Rows from block 3 of the audio encoder of a small contrastive audio-text model, named by matrix and row number. Rows with one number belong to one neuron. Each number is 500 + 40 x the weight over its row's rms, rounded and kept within 0 to 999. All counts start at 0. Numbers have three digits each.
After each neuron's rows are labels from the 100 clips, of 14848, where the neuron reaches its highest value: "peak in band" is the frequency band that holds the peak. Only what is clearly more common there than usual is listed. The data: synthesized solo parts of chorales (CocoChorales). In brackets: how many of the 100.
# fc1: MLP up (encoder.blocks.3.mlp.fc1.weight, 144x48), inputs 0-47
# fc2: MLP down (encoder.blocks.3.mlp.fc2.weight, 48x144, transposed), outputs 0-47

fc1.51:482480540522479486621554571440538503485502534529535497504445539533567502479491541539502405496454519456503478452504507470476498486519580546467523
fc2.51:552484498530541539508496537525520530540574552507463540465552549588450495490539475471511502532549521485574602533523519525546555504516519521531566
peak in band: 1000 to 2000 Hz (52); 0 to 250 Hz (34)

fc1.103:471469541435463474505524543530510478577513547564513509550472494478477524600568519528558539509502522463541568482522490498483535591500549506532451
fc2.103:503553517438529538480465531504505592485500471503517489468476533485505532422496540462458505509502508490532464468507524470546457502417376464433449
peak in band: 0 to 250 Hz (79)

fc1.75:481470544521477516545497490527486495513503519457524529515459466499552479526592526568513442477535569544524485493565531605412460524558480547505497
fc2.75:483469435456458515461554537482492420423526479484479484484424444572487497442464445502501435478482440471481482513495435475466553457447508476497497
peak in band: 4000 to 8000 Hz (96)

fc1.6:499515553506464478541423486517463468470591466480495499505484515478567504546605432476543547535495436483540511447449514507521534557510464457461495
fc2.6:471605471496537520516584476558510493567484524538519504457500468486459562499474602469523497444484523483500480566525476492584525486517517526525552
peak in band: 4000 to 8000 Hz (100)

fc1.28:493576460534518516508508503403501495565482521574542469457463482530461500465449523468482511474467517563514563478566535534529462527414495569480510
fc2.28:498485482521463496563466464486535506463475488414544421498514434502513523505476480471511552541551427369521500457439474542484533519496489458486491
peak in band: 2000 to 4000 Hz (88)

fc1.138:484465548380404564525501472511513477440436511544466486488519443530472502505485503510495476505460499532566547469509467445454525498470498577538501
fc2.138:530503442529533493482524530536456515510600490452501465478426523469592488519503462470501571425500475466470456491575502512481506456488552447521444
peak in band: 2000 to 4000 Hz (79)

fc1.60:515512499447492472512479521455483552506451483456472471547467524567538502449521472494528584480480597531538520537500541451476518591533548512442566
fc2.60:487522540522523560466509509505512534555571578524497474437458501503462490530496473578478457461536472498536480535519454516596527432513535445511577
peak in band: 1000 to 2000 Hz (64)

fc1.12:486547554520473498538426466504523487489470515527454592581472443551506540553534401517548482544509470531510457493546494546504530531523526556486530
fc2.12:544511545559541518492613468547477533478586507512543431444490517547551527516492561524488573472486521496491504515522495544497513522478589462522481
peak in band: 1000 to 2000 Hz (48)

fc1.34:430550447481540546469520453449438517501442520543435524474541477481492504498506449460508469539482459483427502452545443507422420509536486467464500
fc2.34:507489558445500509552518533452457559443584516489551465526481469517519523384526490529409495535531513456471506532518470525432512521449529512497488
peak in band: 2000 to 4000 Hz (70)

fc1.86:481582466507481433523497449453487426480545534541471454537439523553492424469465471489527460480484557561523513432480495467507512542460471518572516
fc2.86:509506484446477601461512507531487531524463551394563488455453503511535517509543500493496475525527526443438483480469438543481492413526551484481455
peak in band: 2000 to 4000 Hz (63)

fc1.70:569546536515465466545439493481451501536537513517483550498389481533567481523488456530518511511455502490452545466563491507526432514488461535407504
fc2.70:503450432410566471436471471488490463491492489490506461452560460479442490449472497473507455479441503503499446440485526446449544513473444446443473
peak in band: 4000 to 8000 Hz (100)

fc1.122:490488569568470521528487493603486501514491532545488473485427479479566494516495529461437489501486523539474474505566452550386491442521470479494465
fc2.122:484477445469580545530493515440422485472551479501528549526483432558481506493584421463520494447467462528568530467553520492532501503460510504480459
peak in band: 500 to 1000 Hz (33)

fc1.87:501528509476544531440548549545424487466402485500500567511466489530559532590559483486465484530512498507463551522432522518511410492496501479476510
fc2.87:519488568474479497492496528454591520480537481587431538561446448557450523456535561509431513538456511467465456530487467461517491464471494521472522
peak in band: 0 to 250 Hz (84)

fc1.21:491396518510479504481476519538538495578460493485529430491439455593527497442440479501579484465509500559502520448494551493545496491480500514564520
fc2.21:539491485466485536500534499559458512481444569471524470553473412505503467410484524493508460486545512472488558469558546482406456506536536559538515
peak in band: 4000 to 8000 Hz (78)

fc1.54:485482478477499451499556455469508568444484420495508453548471382490546475547541451470545551531493435505438494544493459528480471518445500495511492
fc2.54:522595479452509472424469580488490482480519525491472514452441517453557483499468551453487441522449550520514473545568555522505494492538422506526472
peak in band: 2000 to 4000 Hz (94)

fc1.20:511480467521502419482542476448511514560433490479515498529498410595488449478502479455495552456503496487472516479439464478537411492442525552491546
fc2.20:542448520529526536447487505506519538471465461478414462494442451457498482483511495563506461556510457486490456541479450496428532519448581417468462
peak in band: 2000 to 4000 Hz (64)

fc1.119:577501522500532460546426466510424496492509477487489454471476457464538505550518478508493534497440562565510496476506525460584418513449453519537433
fc2.119:499464532487549477481546482433507518529433512546472474498502513545551485535487528566484583561478515455448419535524511504450525504419504426443508
peak in band: 1000 to 2000 Hz (54)

fc1.19:497596545520483401487475458487499518523439500581475533509433514540493499470432528464502441490490537551540552490536497507554484568488529526456477
fc2.19:422470505462499499460493441478496547492463559475524436507567510473513552452500482475454458456522456532504468490468502509531542417429575439443496
peak in band: 1000 to 2000 Hz (41)

fc1.97:414490490503514556518451578566547519514485502521521525542477499456489543467566573468491539431476503557532537512478460441490480522471477437497576
fc2.97:457496471456554504455461458450529576489483519489503486572534565521470516542513522510483461533522564488562463541419418517565524492538480521483441
peak in band: 2000 to 4000 Hz (60)

fc1.53:533589462556539549509500488509514570529442488499441461545546481529557483444534493478568551608473534494461536498541483506490473453497456492483494
fc2.53:466488538496479461445423540460481465460477568503521498428524491462488540556489515418528430489525511505551467561548555475517530517451466486524580
peak in band: 0 to 250 Hz (35)

fc1.121:549539536549493529496545487525554489549473549569514471464512472517512437503580548500494433524462540576578499475437526492517495568475547525524462
fc2.121:523556442500544507428458486500470444465518472426469518546435500537445522460502480485507542557608470515450492514518467541452527503559497516503559
peak in band: 2000 to 4000 Hz (67)

fc1.25:484473484532458470487510519504446467574464502533604529520508518453533518500493497444515494569517503443460414421553494503527420551514518449527504
fc2.25:473498537503532522535421469465524487533568480435534573441426491468502471504524489526518513533468497519553481446522465434522541568451535507491410
peak in band: 1000 to 2000 Hz (53)

fc1.88:482478565541529467577460579545510509503462528597524467552470495542513505503507510562497542454524488551481450586535472542461492498495531564536496
fc2.88:620529519545517494459551417507502521498514523520495522517522504486511541468524542457441502545433476503570536538474520538546530542541441545472435
peak in band: 2000 to 4000 Hz (51)

fc1.65:498538511542450438500570471475478505420520528456490473455477432565458440472479556525539490480443534540579482533481532464491507518441461523551465
fc2.65:499460462471454533456412501478521472489536444445446477515507520475491516491465499465514478524490470428427467457574453518450507410540555518531554
peak in band: 2000 to 4000 Hz (59)

fc1.15:440485505472484432482465475475375449542450581499439502495549460485541450514490530558515442547516510494447505477507538524490450506490460464518532
fc2.15:439471564540405509516474443507523543421455468484505495497567543500539563437447476404505526473481439473553456493515508512499497483511519510478508
peak in band: 1000 to 2000 Hz (41)

fc1.111:583441548510481447552483499553549504495452512523464496483520554489506527521486514537435510495408483586463544458494527511462430484536558508437491
fc2.111:530483500547495503486477540503496502424464597470548522594535453543486501485603476511560511527546532459539461519522564445491549512505497501490544
peak in band: 1000 to 2000 Hz (40)

fc1.62:477491506462480518502487459536458446502432511513523482441462450513525476429558435472461509510458549481424496544439478506466426479463452545438442
fc2.62:500485557476481508518510510494549468418569516524508552575487483477507519587511584511528490505548437478554527541533497492520554495496509484511615
peak in band: 0 to 250 Hz (76)

fc1.108:564454558580545498503491490574503439414521470520531467482496531576598512492556475522507543507484504490563496489455521507520465568484516480502531
fc2.108:465524445485419503494472459461534535544517505521457466542505459466442507532551584460575517534527547475483438518493467494557515434577474531489528
peak in band: 4000 to 8000 Hz (68)

fc1.37:485549485483471548554532422514534520488473528524448547509438466515466517551459494520493508387440506483512550512472476458536425502551420483481535
fc2.37:584559445504544519430529512448510554451549504493529516518482563559475490459522477465533494574483472519479449533466440506471571517546529548525461
peak in band: 1000 to 2000 Hz (69)

fc1.104:501493527522445557515495490513454439474535513474578517533538502489540489488524516456576513566445481463444516417588460513510438519524440452525505
fc2.104:543486494510624560523495566480525527546528512493503545498504537532549528552518538548487552450474492607509514480492511504503496562532481556512432
peak in band: 1000 to 2000 Hz (44)

fc1.5:518468509489446456496535510523528511470487532539446409483520524507486419527537491503485505514431445530535491427442532435463529497441535397520507
fc2.5:464433486469441506430455433511492508450415544414477498505464456485472475461523441494517463532528525420502485467494501488456486446538468529453457
peak in band: 4000 to 8000 Hz (51)

fc1.13:461471521535463512540513481478503441487447526576483545483515474519493513477470550496513537481476550447544573561560445417513478514537549517593458
fc2.13:494466541499444460507511566467438494644555565524509498505544555481447489508471517559432441518541491458483491522518528473538496508484486524510473
peak in band: 0 to 250 Hz (72)

fc1.92:518444536513508492502493514487516399447515507568431510481520520566533470435507498512484528502523380477493484458492493440457448573479514460518540
fc2.92:537578425517516482489530516502516614515517505499546446504483496468495568510553470490510522501442590467459503511515538507512452474520431568460458
peak in band: 2000 to 4000 Hz (82)

fc1.131:498411444465445467535510460463465512454462421483463493505467483444518557543526445480527517513470420525515484489433520472515448489507507421439472
fc2.131:444527513514449482465447477495499494480421505537512451526476480419469459443444545496519486497437506397497449459515440452484544460513434479505528
peak in band: 250 to 500 Hz (27)

fc1.96:507491552542434490439502523479509507493457524529542540446383540519509428537555423548534496504505456488572503578477510521536493506520505499506454
fc2.96:526507492478501477458527469511457536573504445438451421562578547487442515454516512506465473522504530561521437433555466497493476491525577479494537
peak in band: 4000 to 8000 Hz (50); 2000 to 4000 Hz (50)

fc1.105:529552457498501472560459513487493512539506428500488522473470460509463496535462533499518593489488455522527603486488488550554560551385491501481512
fc2.105:468481463521444477545499487478522474518532528486501491392547465537487494457498559452470565479465431392540449460517517509522507537446518502457450
peak in band: 4000 to 8000 Hz (61); 1000 to 2000 Hz (39)

fc1.90:452522495459465468516549516512502421484463464489465523441468461491574455511508450494525461575504513494465487541551488470558503584463598531550492
fc2.90:493543495495494560512472558512458474453460485480471457505416499425501457451565484474515522573527500593455482498505477428437467437501477467504476
peak in band: 2000 to 4000 Hz (59)

fc1.50:474450565493451454486495497444466486474500557515457493485548492509580485515452430542572519559523506434517454473529452558545438562510517536493489
fc2.50:425493478602524524520451503517469505445533450505571488504495484447470550439479554465434493470516478524491461586446475438501471439489506485496514
peak in band: 2000 to 4000 Hz (68)

fc1.48:429450478573493479498547513525482437468478525601559531517558471530493480449471542495592455513446488496484478480549487474458467503546516476562493
fc2.48:441516538560553576509495520430554553554570493505503521507526513495503518494507418554457554513494550492471539449486536504512498470504534519462395
peak in band: 0 to 250 Hz (80)

fc1.4:483468537510470426593636482519525486461531491494492497454480508511455441519491535541475518506534513461515550446422522435508470490450489500501531
fc2.4:533531520555517576459410498493529569485557535496532482527522469482471577484494446431542519523521540483550502500528518495447590530515526469544452
peak in band: 0 to 250 Hz (31)

fc1.67:476556531465459447545526473488483555548492451492450479475463495485531428466475412538472515495488524497500542484470458607507516515515558434448558
fc2.67:556473518456534508463466508482482462486505512467477527483590537512479567544462425459486481458466451518507537483496474407500497470532544448516388
peak in band: 0 to 250 Hz (46)

fc1.82:400515527531430489557454604511527488511428511514534505470512554512491477485447555425562479443510483495513532512535485494489545539496494496559541
fc2.82:510506434488563502509461461468534522524523493531460485556525501558499551509468561578493537546518523472499533475447418548467396509441473533542501
peak in band: 1000 to 2000 Hz (54)

fc1.63:517509446516480490512540446482497410572416492527474451502476589482484420545492424498588476518524478494500512468482501494431463458475488508506488
fc2.63:555427485453453502431441486553512512532493497484504478532507445567521511507506499556445421474514580545554425522458549486527500513525488464481449
peak in band: 4000 to 8000 Hz (79)

fc1.42:547460488503482439514528494497445435425467502438449501546493440532469513449593469526526542469498471530541460500437530506521431577473509477480511
fc2.42:517504474513453497438532487509549509579499502523489458488421509425512484540487521477472481517461502435464498515546407512511515371559471519530497
peak in band: 1000 to 2000 Hz (55)

fc1.127:575483489463547523502426507516446482534477520497516527493468540430540515420549523469499547479526447526479456431487483525424413511563510496452502
fc2.127:431427556501513506554519474441460497514539445508596478564453468448505501504517541435435520451482476527517469470507536446518508544546479533526458
peak in band: 2000 to 4000 Hz (97)

fc1.3:530492479539569515576566491543479461463482516434501444499513505443525531447539553519497538471468524477494534477460499522457454517579543450464407
fc2.3:480453511514465479488441470458417517495498547552505589613476464534432481491556435490515490484551472480499474538534471487480547519482428513503513
peak in band: 0 to 250 Hz (59)

fc1.116:496534513366495507535495517500495498536490580585520449456512424524453453488543488492554522521490518560508460432517448507493476462467481475534512
fc2.116:490475503532507517472437559468531475441504448424519529524454549437540521473417575452502494519579497486491559480456541548503481533529544542461502
peak in band: 2000 to 4000 Hz (62)

fc1.142:538498522464498548577489448508469544507414529504503442484505458518539456515519565457482520557494548420407426459459468461487504472511483502502533
fc2.142:486493472462491469461550527514543504542559536539456516515447532535448510545520492539522470545553463559583513487527543530522595491506499521531606
peak in band: 1000 to 2000 Hz (40)

fc1.100:487395492465469527458488511487516498468422428467554502463474431478469481503493518513495476456433529500470478466494463468433462562511485605486474
fc2.100:537463497506550436486530505528445435488574546469450489560440503438495455439543497500472593469511434521514490542488543495518539449522502481556517
peak in band: 2000 to 4000 Hz (64)

fc1.112:417474477526474422501487529530495522512529461507476576476420508445580402526520550534539501557491510485539488544458494492474560528494554525497502
fc2.112:522459553472490477481502421540410526519548468492457486528584466517424566522536510475454522467464429543502506475564474468495452518461530532497462
peak in band: 0 to 250 Hz (38)

fc1.125:491448499513533454511486556549449476465489534587485495459549462518540527477554457488511534489484458530512462506484454527470508583606511443499422
fc2.125:507566480502512542519525486523470551553581531510582528561491500494483567530583521492487482516537503440523566570544504543569513463503474557517495
peak in band: 2000 to 4000 Hz (51)

fc1.45:514488474577446539495474571522519512425495533534533569469545515612519458483473496489544493574501496527469554489499529538418505496464527490446503
fc2.45:501484462414559529506538475489463495464517537547466456488486479457481538578491507544418522428491480546538488475479453493556568553568498552523474
peak in band: 2000 to 4000 Hz (63)

fc1.9:495525506509467537531444448496515539564484491516510468530416502434500470554545504556493453485519518519460548517503381451501472539483529522496600
fc2.9:510546471426474462469465555546523509383529512423457490468547527536485558503508478442484521479531536504555497511508539467571500499499475469501584
peak in band: 2000 to 4000 Hz (59)

fc1.57:476519403467483452507527523561461504490523530556502516501451525578485475487610499512522517544458465547565559489440493492583502499494474517463500
fc2.57:525464594499477455497461417559464506488417511406537463468495484448522510497511576536495481465509475450446524520576462477481483505533492489477526
peak in band: 1000 to 2000 Hz (46)

fc1.78:492519460451455490517429486489419478426451523436472541541475496419519515482469437526531507546479514498507554461449495563514512465453466498413503
fc2.78:441431524537479498531614440534463498529471508527528499497483533564507511492542507444505580484514485557507450545539478492505522539511581535519568
peak in band: 0 to 250 Hz (39)

fc1.61:441433494455493502514502468470437481427441456468527492507506433511465478530525467538512486468422455495427473489505449444443441446435465491492474
fc2.61:560513428497489470473423561418522526475534513590460466532476556504495487507529532462522519539516517504517477472530563524466481508563473540513596
peak in band: 0 to 250 Hz (70)

fc1.135:571563501437523448508493480547477530569467525464543540474496434456473505507537463481507554477514492453475500441448491557544506583462523433446497
fc2.135:456488482553466571521487539478549468481595506538592521439415543463497459504459547473515493507518468487530468452569471496522481463467469539485468
peak in band: 4000 to 8000 Hz (86)

fc1.76:480469561549552464516520433447434524506456499486457486426550481510567474526416486510529525540498494475524529486535525547550437511510472532550421
fc2.76:418539499504518518507476515458453471451497468474537512507544587471431482547492544550502542424484479464517447545463403461462500477511437478499535
peak in band: 1000 to 2000 Hz (41)

fc1.85:408496515499478469612527508515506508472496481490590527506496468492571519491473507425519543513439555438472498519458522443512560440513532485525526
fc2.85:509520515532519533412446420495534580581554536547451431493501473516432460531544529499511515452525476527540514499551453482492490499511458465541535
peak in band: 1000 to 2000 Hz (53)

fc1.64:485479536455529530611529543570464477466467452503523562555556523526487498479471499439444479472476562444526507495469506548574435472486525479515493
fc2.64:499442538519520516491465489485470559490479575512532490516373450449471449467524511448541545437500499485485536489478466529413501473509530534495426
peak in band: 0 to 250 Hz (73)

fc1.22:498457487471419473544490508466531504418454501501432485482462492504534490509465520425545467496399408500581523550513503510517467481503482441474486
fc2.22:506462478536551517492496548513467567557487519527564498568532504538485526517546568529550492550566555511504458526517525543500496591566552552545515
peak in band: 4000 to 8000 Hz (82)

fc1.118:484381430447492530479487480556505487517387463517481542494577502499530473499540525481462491482496504451448506513494489492484488511473547476453593
fc2.118:536489576556490410516535544547479533479472494541501527542443453460512528477531504589488505545437472567559453521553522455521502479505499495492434
peak in band: 4000 to 8000 Hz (72)

fc1.27:457558465473515447475481437416485490527437540496447510507509564522552436475505491455530537539507476464543533453475490535420442530516560449474495
fc2.27:552530547470522518495506449452459487536535490499538584441554460488536518492395475535482470473499534507491523493525564495489546543559442590525485
peak in band: 1000 to 2000 Hz (46)

fc1.110:569547511547528501537509420492556518429472516552469506534483507578509450562491492525520510465485484508460536488549462575458563439498563497493447
fc2.110:488499468481562524511515449493571499443512467572541558540518525488459484547418566550454488440493517557574468516443475545467540448503503512500491
peak in band: 2000 to 4000 Hz (55); 1000 to 2000 Hz (40)

fc1.74:431497426506526458510480526563456505489437428524482555458456416512536511501493576554413515493477503464510500496484537485486461475518517506410497
fc2.74:535408473552418468553462449503523416513520531492539416541481475450489461466562471517510519534495496445474539500441502562503501480457527481490475
peak in band: 4000 to 8000 Hz (85)