Weights of a small contrastive audio-text model.
Training: soap at rate 0.0036, 10800 steps, batches of 256.
Data: trained on synthesized solo parts of chorales (CocoChorales), 39062 training examples, 70.8 epochs.
Rows from block 3 of the audio encoder of a small contrastive audio-text model, named by matrix and row number. Rows with one number belong to one neuron. Each number is 128 + 32 x the weight over its row's rms, rounded and kept within 0 to 255. All counts start at 0. Numbers have three digits each.
Before each neuron's rows are labels from the 100 clips, of 14848, where the neuron reaches its highest value: "lies over" is the class under the peak. Only what is clearly more common there than usual is listed. The data: synthesized solo parts of chorales (CocoChorales).
# fc1: MLP up (encoder.blocks.3.mlp.fc1.weight, 144x48), inputs 0-47
# fc2: MLP down (encoder.blocks.3.mlp.fc2.weight, 48x144, transposed), outputs 0-47

lies over: G#5
fc1.49:143097155092114121171143081149123083083076164067131138112079138136121144111100150181144140112089131122139190191113145087114133123197133191137111
fc2.49:119121115160101160129168174164090203164142121139097070200161112149094122136150158128147130067153135145135104118201105141169149128121188132138155

lies over: F5; D5
fc1.26:172169133136087124093121133119109092072107128132105105179051128145173078126180085183160136107117149109154075125154136175124109144173171101110099
fc2.26:141118120096092107112138068072171104144132116108089060145133102114105141072052100141066111086167132097121085082126088103151125102098125140157118

lies over: A4
fc1.140:093133122119120138132139093122080154133130104149099193110131134093203127167117116108149164217128153172065155136094116193135088143124099168102139
fc2.140:096148175094142154156168137101156127068161188121113098133141110147115147045147177170076118117146126126124140132083079152090151182141187138133140

lies over: G5
fc1.71:110088144096103127176086116129132117051116073143160162128112104101186122125087046134128125130059143082092113099124112133108136111154093188135138
fc2.71:149140096136152144065172148099100128161158172139098091135109137112070146151157187104120140053136083160089157148165155164111091119116162127114064

lies over: A5; F5
fc1.115:146145151153111137165145151091082098179092093150180075125120101164178097184112149160146161205126133143161136144195143098092142120107160124092129
fc2.115:154113129110166142075057140130166074162142125132111044154132142130124120132175156139133072146147117178141111155099125202157179144179123146152131

lies over: A#4
fc1.79:167110121159103081080172157133060104152132114179172104189130113124173138090129136089157045124108176123112146147082124138075116119143131141101144
fc2.79:068155186079163133129100132150100092089105075114054135086132108126104148122119168131092148135078120137113081105134092151150106093120123173092194

lies over: E4
fc1.84:152110153098176122180115146088125134168128181174117141162186169140157104126164186128139103079146115179092110089155142135125138136085165170173182
fc2.84:099131168127146173108187135172191145098129135094138157100081104142139133159118160151113174146100079133189185201130170168140134131153126136104088

lies over: F5
fc1.30:152153144150037108143116104109128160115145146127091147116112126069061110154143102172142064122050067153135136120124144160117115103089110135160166
fc2.30:130140145136184179147104115140162127109148122129111100089182146178147167122122190114144202100145191116121103154180132166130104139145182179150171

lies over: silence
fc1.109:126131175141100153144144174172141117180101114141117115160130111088163112119083106116094167083136083195170137122166159119167082192154124146180174
fc2.109:164151104088159168098167155171086091092154072104133152096133130098116103151069141075132180071192135125126099132111094150142137082141093169137135

lies over: D#5
fc1.47:158177114112092174161093138084139138122133166126122146100164105148166128145147153117122165133088027113116143166105119202092130192091105102143144
fc2.47:154128105126090080127143155129165097176172093070131149130162071149137179112154148116144061105100059069099130141173174146160091124129142122115119

lies over: A5; A4
fc1.89:158144075141178152139180094126141151152105168172107170146194097143158093129116201125164107095099103173102161123152151125110081152129140112184159
fc2.89:136094187107119163139121129136160184132197095122175148118133116159136143209158138127075149108146137120085106185152069115137139137127088193147150

lies over: A4
fc1.41:097132100088154122175088140118148140127123089073217129114106134143132038091137127148135141161119086160140112071143180151175086129143161115137116
fc2.41:104192180099154102161128109105126138080137124129092144125130089150128157088179142059125103131086089080093129159137110152171066086075131170137137

lies over: G#5; F5
fc1.101:131101080103099186099152113165139179144074134080148123161094133136157124107107138146110139174095165099152163181055134177097124144143174145145182
fc2.101:141090175163131128108174098126128108081152165101109112121127128178165107136115157149148103076154104177143067114196074160155187173131122122108173

lies over: E4; B4
fc1.23:069116140109125118099058174179075067102159141155099095166077141158155115148141160116106119128113157152160177165134165179111148144112117152084153
fc2.23:098114145127172125166168070147128175130094076089161164090130086148155163122115133129126113102103081082143080115136049100167078119088150118091127

lies over: D#5
fc1.44:128122127104114100165134117115177125107134122144116156169129178152120095093119112121160104158048122170114159087153108088137142173155106238128178
fc2.44:131162141091157127093100128171103148133103215060118074095095135084129112181119163139113147127148135093097157161094151143125128101141140065132065

lies over: C#4
fc1.8:099057136107143115144076149150106183101130132093100061147126109138100106115176164082119067121057096083175100138128086136131145123150142152099151
fc2.8:160111156187159098156106116174074153133138176160129163117105119157121106141117137126165149136110150130231155131150102213179145148149112111118154

lies over: G3; C4
fc1.114:227130123225133171143139093139127095195079132155125140168130129123121099162133108131153078163127164155084150098132113132172103136128113119150128
fc2.114:107101092087120091091075135141122107100112146116200130129116100192182106122151097154135110162135163153122109148106210188068136152143119089135125

lies over: F4
fc1.69:123156158106137137166111130130149154094122096134050130068119135084139155136148111126163106162158101120100132119161131106143146189067190213172145
fc2.69:100114180058167181089086188139062126123100068121118116139092116118147110101144095124145109183150128177114094177132181130106134098106133147135146

lies over: E5; A#5
fc1.59:099092160102123143141123116113147118117134079146141107116121086101132078201204174115170099166118175158136151098115154089085074181133114134181138
fc2.59:169151112087121116052145171121157107165072174095116198109096119174106123101104101079127142131096073116125116113116164138122189073159132117139127

lies over: A5
fc1.36:151158146149142116123105130101064156127121151253118122090126067139111153116116089110130180140154110140089144147112156129117133181103101063123123
fc2.36:144191085132120109110158087088132140057198147159111169175160159091116162114155143134083103128108089088145161069141129166113133115132116168134168

lies over: F#5
fc1.126:128077126113094090134096112110131170162128066137117118139073140149164088183145157119111076126054109131072124054138135098118104162173169122135118
fc2.126:109073085081135110121143134150116146098128146086125097113115072115142139057143098132133138136147075059114106141101089083095116058066084104113117

lies over: F#5
fc1.98:158160159086107149122107185131101148131141196151136091093137082093079138176127188143111125114138104095100133043079112143137105164151154129173107
fc2.98:086120074129155166129179098129131103089201069127157144127138132117155152083104096072161172085162105101165108176141135145146094110125064147115141

lies over: A#4; E5
fc1.95:130082170113135086168110128136137121135139119228083055090081138121099125173106125106120153136141096120097188122112160109109105146091159106183157
fc2.95:163156140158148188089104077121132131094114171031102190108115099079115088078139099118155118126134080127147130150130171120069113144121105147142123

lies over: F#4
fc1.40:185091139106095098134162191156088092155113140159103097179156094134147170128179124122139175178166177101123212118099144156138099144126104129133127
fc2.40:125171187194157109087128105124170149083103133158085151152154126158135166096113155111114084118074131152181063170162149145121117130086110134138183

lies over: D#5; F#5
fc1.91:116112100123073123155131119143162096072133112195111167113080036141173159105094154132080100131075106126155090119159180108090115099129135135138128
fc2.91:207149075168151119092129163082138177137154103135108092139109108169123107145143138202112179156138129128127168152107146182109147161125181178167128

lies over: C5
fc1.72:123142118143130106119132136112142156110140117205137074170153120083120187163126060072150158199105099145111205101177106154122142138140155123136143
fc2.72:127174159077134081152141110125060167127115179068112121128153102089160128097135191133115119110170133108131114178168146118083107159068116095079114

lies over: A4
fc1.132:111151149100193147164179106170118147130116162124119188177168166104201111137137126123189160124123089125098148060073099135136101139128158130154150
fc2.132:143161145149138143063140176095112136128142150130132089124045081170082097129160160137070162125142162153091133167091108123138127162166117166168072

lies over: E4
fc1.10:126127126123111131108143142132133127106121113132076117135114173143098083168136127131141071156076126152112116078117129069121077153136134065218216
fc2.10:133081146105123054094127129113181149135125138112149094100067135114114162083088099108196092140168158097143145089081160177129126099106081141104090

lies over: E5
fc1.66:131083139104080147136100162154126131076131076053086115121109072140163122083172174119125067164120134111147150133127153131140097134190119079179128
fc2.66:164090110131084129124153175156156128186149169128119098151105066193120147146169084134178076142116100060091173154152150147113109132173115154132112

lies over: A4; A#4
fc1.29:133186099065110121159126117135095153133158160159101139145125081166099089108155114129193145191104129138136057119126111102157175114088166177168103
fc2.29:163089157147155167106126099161126127147174143115156153116150196082141176177100169090100149111155129147141180177135179179112146138161172163140173

lies over: A4
fc1.58:107127101137149137177131177123121114062102142051078124110104126126061110130128108074150119108074106073117110168145121106086070075123132112133093
fc2.58:169105120080140138096114062114066202125108124162121094144082082087079068118130138069108122078110149103130098115109110152094108110109151096129128

lies over: D#5
fc1.17:125162111142142087118093156101141175119074063126184126134060128070105143179124099118098091088076122101132171131152135136101088132172108161156094
fc2.17:145123176151132146162114148120129120094178179159138127138185113176139096064129138153160191125166103140115092135095048167127152145093084156081137

lies over: D#5; F#5
fc1.120:140125171154069187181089083091160133136140110108066128161202113133195073125127118127127107144085098092121107096131113128149128155086131095115155
fc2.120:125095063122122059069121185121097124136092165115110092051092090123065151142148135111079152082143099148116116172122140154137133106090117135106115

lies over: G5
fc1.33:079141107130082074132143217164068134099152127135141102150056088115116152158191104148145073145146137155185120113151125148126155095115141123134137
fc2.33:154114163134149148174137075172174174166114070139146142114121160119100170132094135105103158094105078096103170096138038134148093108117148134101171

lies over: F5
fc1.0:133084154122105120108072138117117171161058144121127090139063095135144169085128133095141136059067101139124123147062119108070143123137144175142154
fc2.0:132081128151131141146091102128169204121118181153122116084053115095114118119141115091128105145145139129092105065126138082113171201126137079143077

lies over: F#5
fc1.46:118156089139146135100140150119123143108058149091128153077072108097154091074097144148110152170101105058143156210106148090116146075119134114126104
fc2.46:150105180123094125145134138148153166178197143152126141144183173133124148188187117143138147169176132171162126121187126161143155153140158141156193

lies over: B4
fc1.7:149128127124131073136188130153119148152093101088141114136149120099131145123142150084099157114119100115133138106182169158119068172196212070094164
fc2.7:153154145140141181137114164137170128088218130143196112159078179146116085176157132124174111126160104170133161109153100112148143122128096187131103

lies over: F4
fc1.81:115144123087088141141156121111072111126026164117076138121125085085083135106101195175165118198128123089097133139141127118113139157101143115123150
fc2.81:059119146141111127098140063120071147113124053154070107137125157099170099077136140094110155115142108115138099102222129142119120121115113078116138

lies over: A#4
fc1.11:140120157111179139183126113107093169099091130133072137126133108139116085116130117114137110110122165165104131147137205145060150044103162170084088
fc2.11:149088185128148158123123066125058089125173119157158226129139127084141085126115119110154100124083104154110107141176126153083138126089143145111161

lies over: C#4
fc1.123:070097143184131126180180102110105124106145123133136137105109132181199086095135133114133125131144081124217143183121193131144137132115134083151150
fc2.123:147139137132134172101095128163146191149150141065144152103159110120113171167150131186160105183126144104130149090133091156076142137124224170151122

lies over: C4
fc1.113:148193115115082164162115147071156097183063141138160125152103187086137156103133152100095189144124140130131141138148136092124128123084147144196087
fc2.113:145089094138118131125153108134060161172121146085136186033107111114105108179130152120156177138110110081194123102129070124123121102085138129118121

lies over: F#5; A4
fc1.24:166151170205114150129138205169139139177107093174113131116112124123164088117138152150148077098107117102098151114088092107081168191160119101118115
fc2.24:073169158105156131139094150148114083114157122101120154093091130187113169159187131110129166135097161161120147139132143166197104122141089194140193

lies over: G5
fc1.102:121122138112115106109154170135127108131054188136162070159102146152112102101136082156197210110138161111165132171084141176144131150109170146129124
fc2.102:158093107084115113067150082114106141160184123119096083185111088087162122129074112147105078089132130120162073133181114156176110078143118120136128

lies over: C5; C#4
fc1.117:095129132095154124126096120146124161102108083143086164145141123117195122180134059137154145162133058071117119143108085126091130180137139053168126
fc2.117:162158143140146125096139135052117164133152145163109100123121129098106112062160181138117096087089165136123139150197098152112139143088065203122143

lies over: B4
fc1.77:114124158118156146130210141134148148114064098074160094119149067159124120110131187143092147085073167085069155151134138076117130135099152116139141
fc2.77:124118124104086122090072111100147140098192117129071102123070105086107099128138073117139124125135079073144110088114107130094096062117071077111133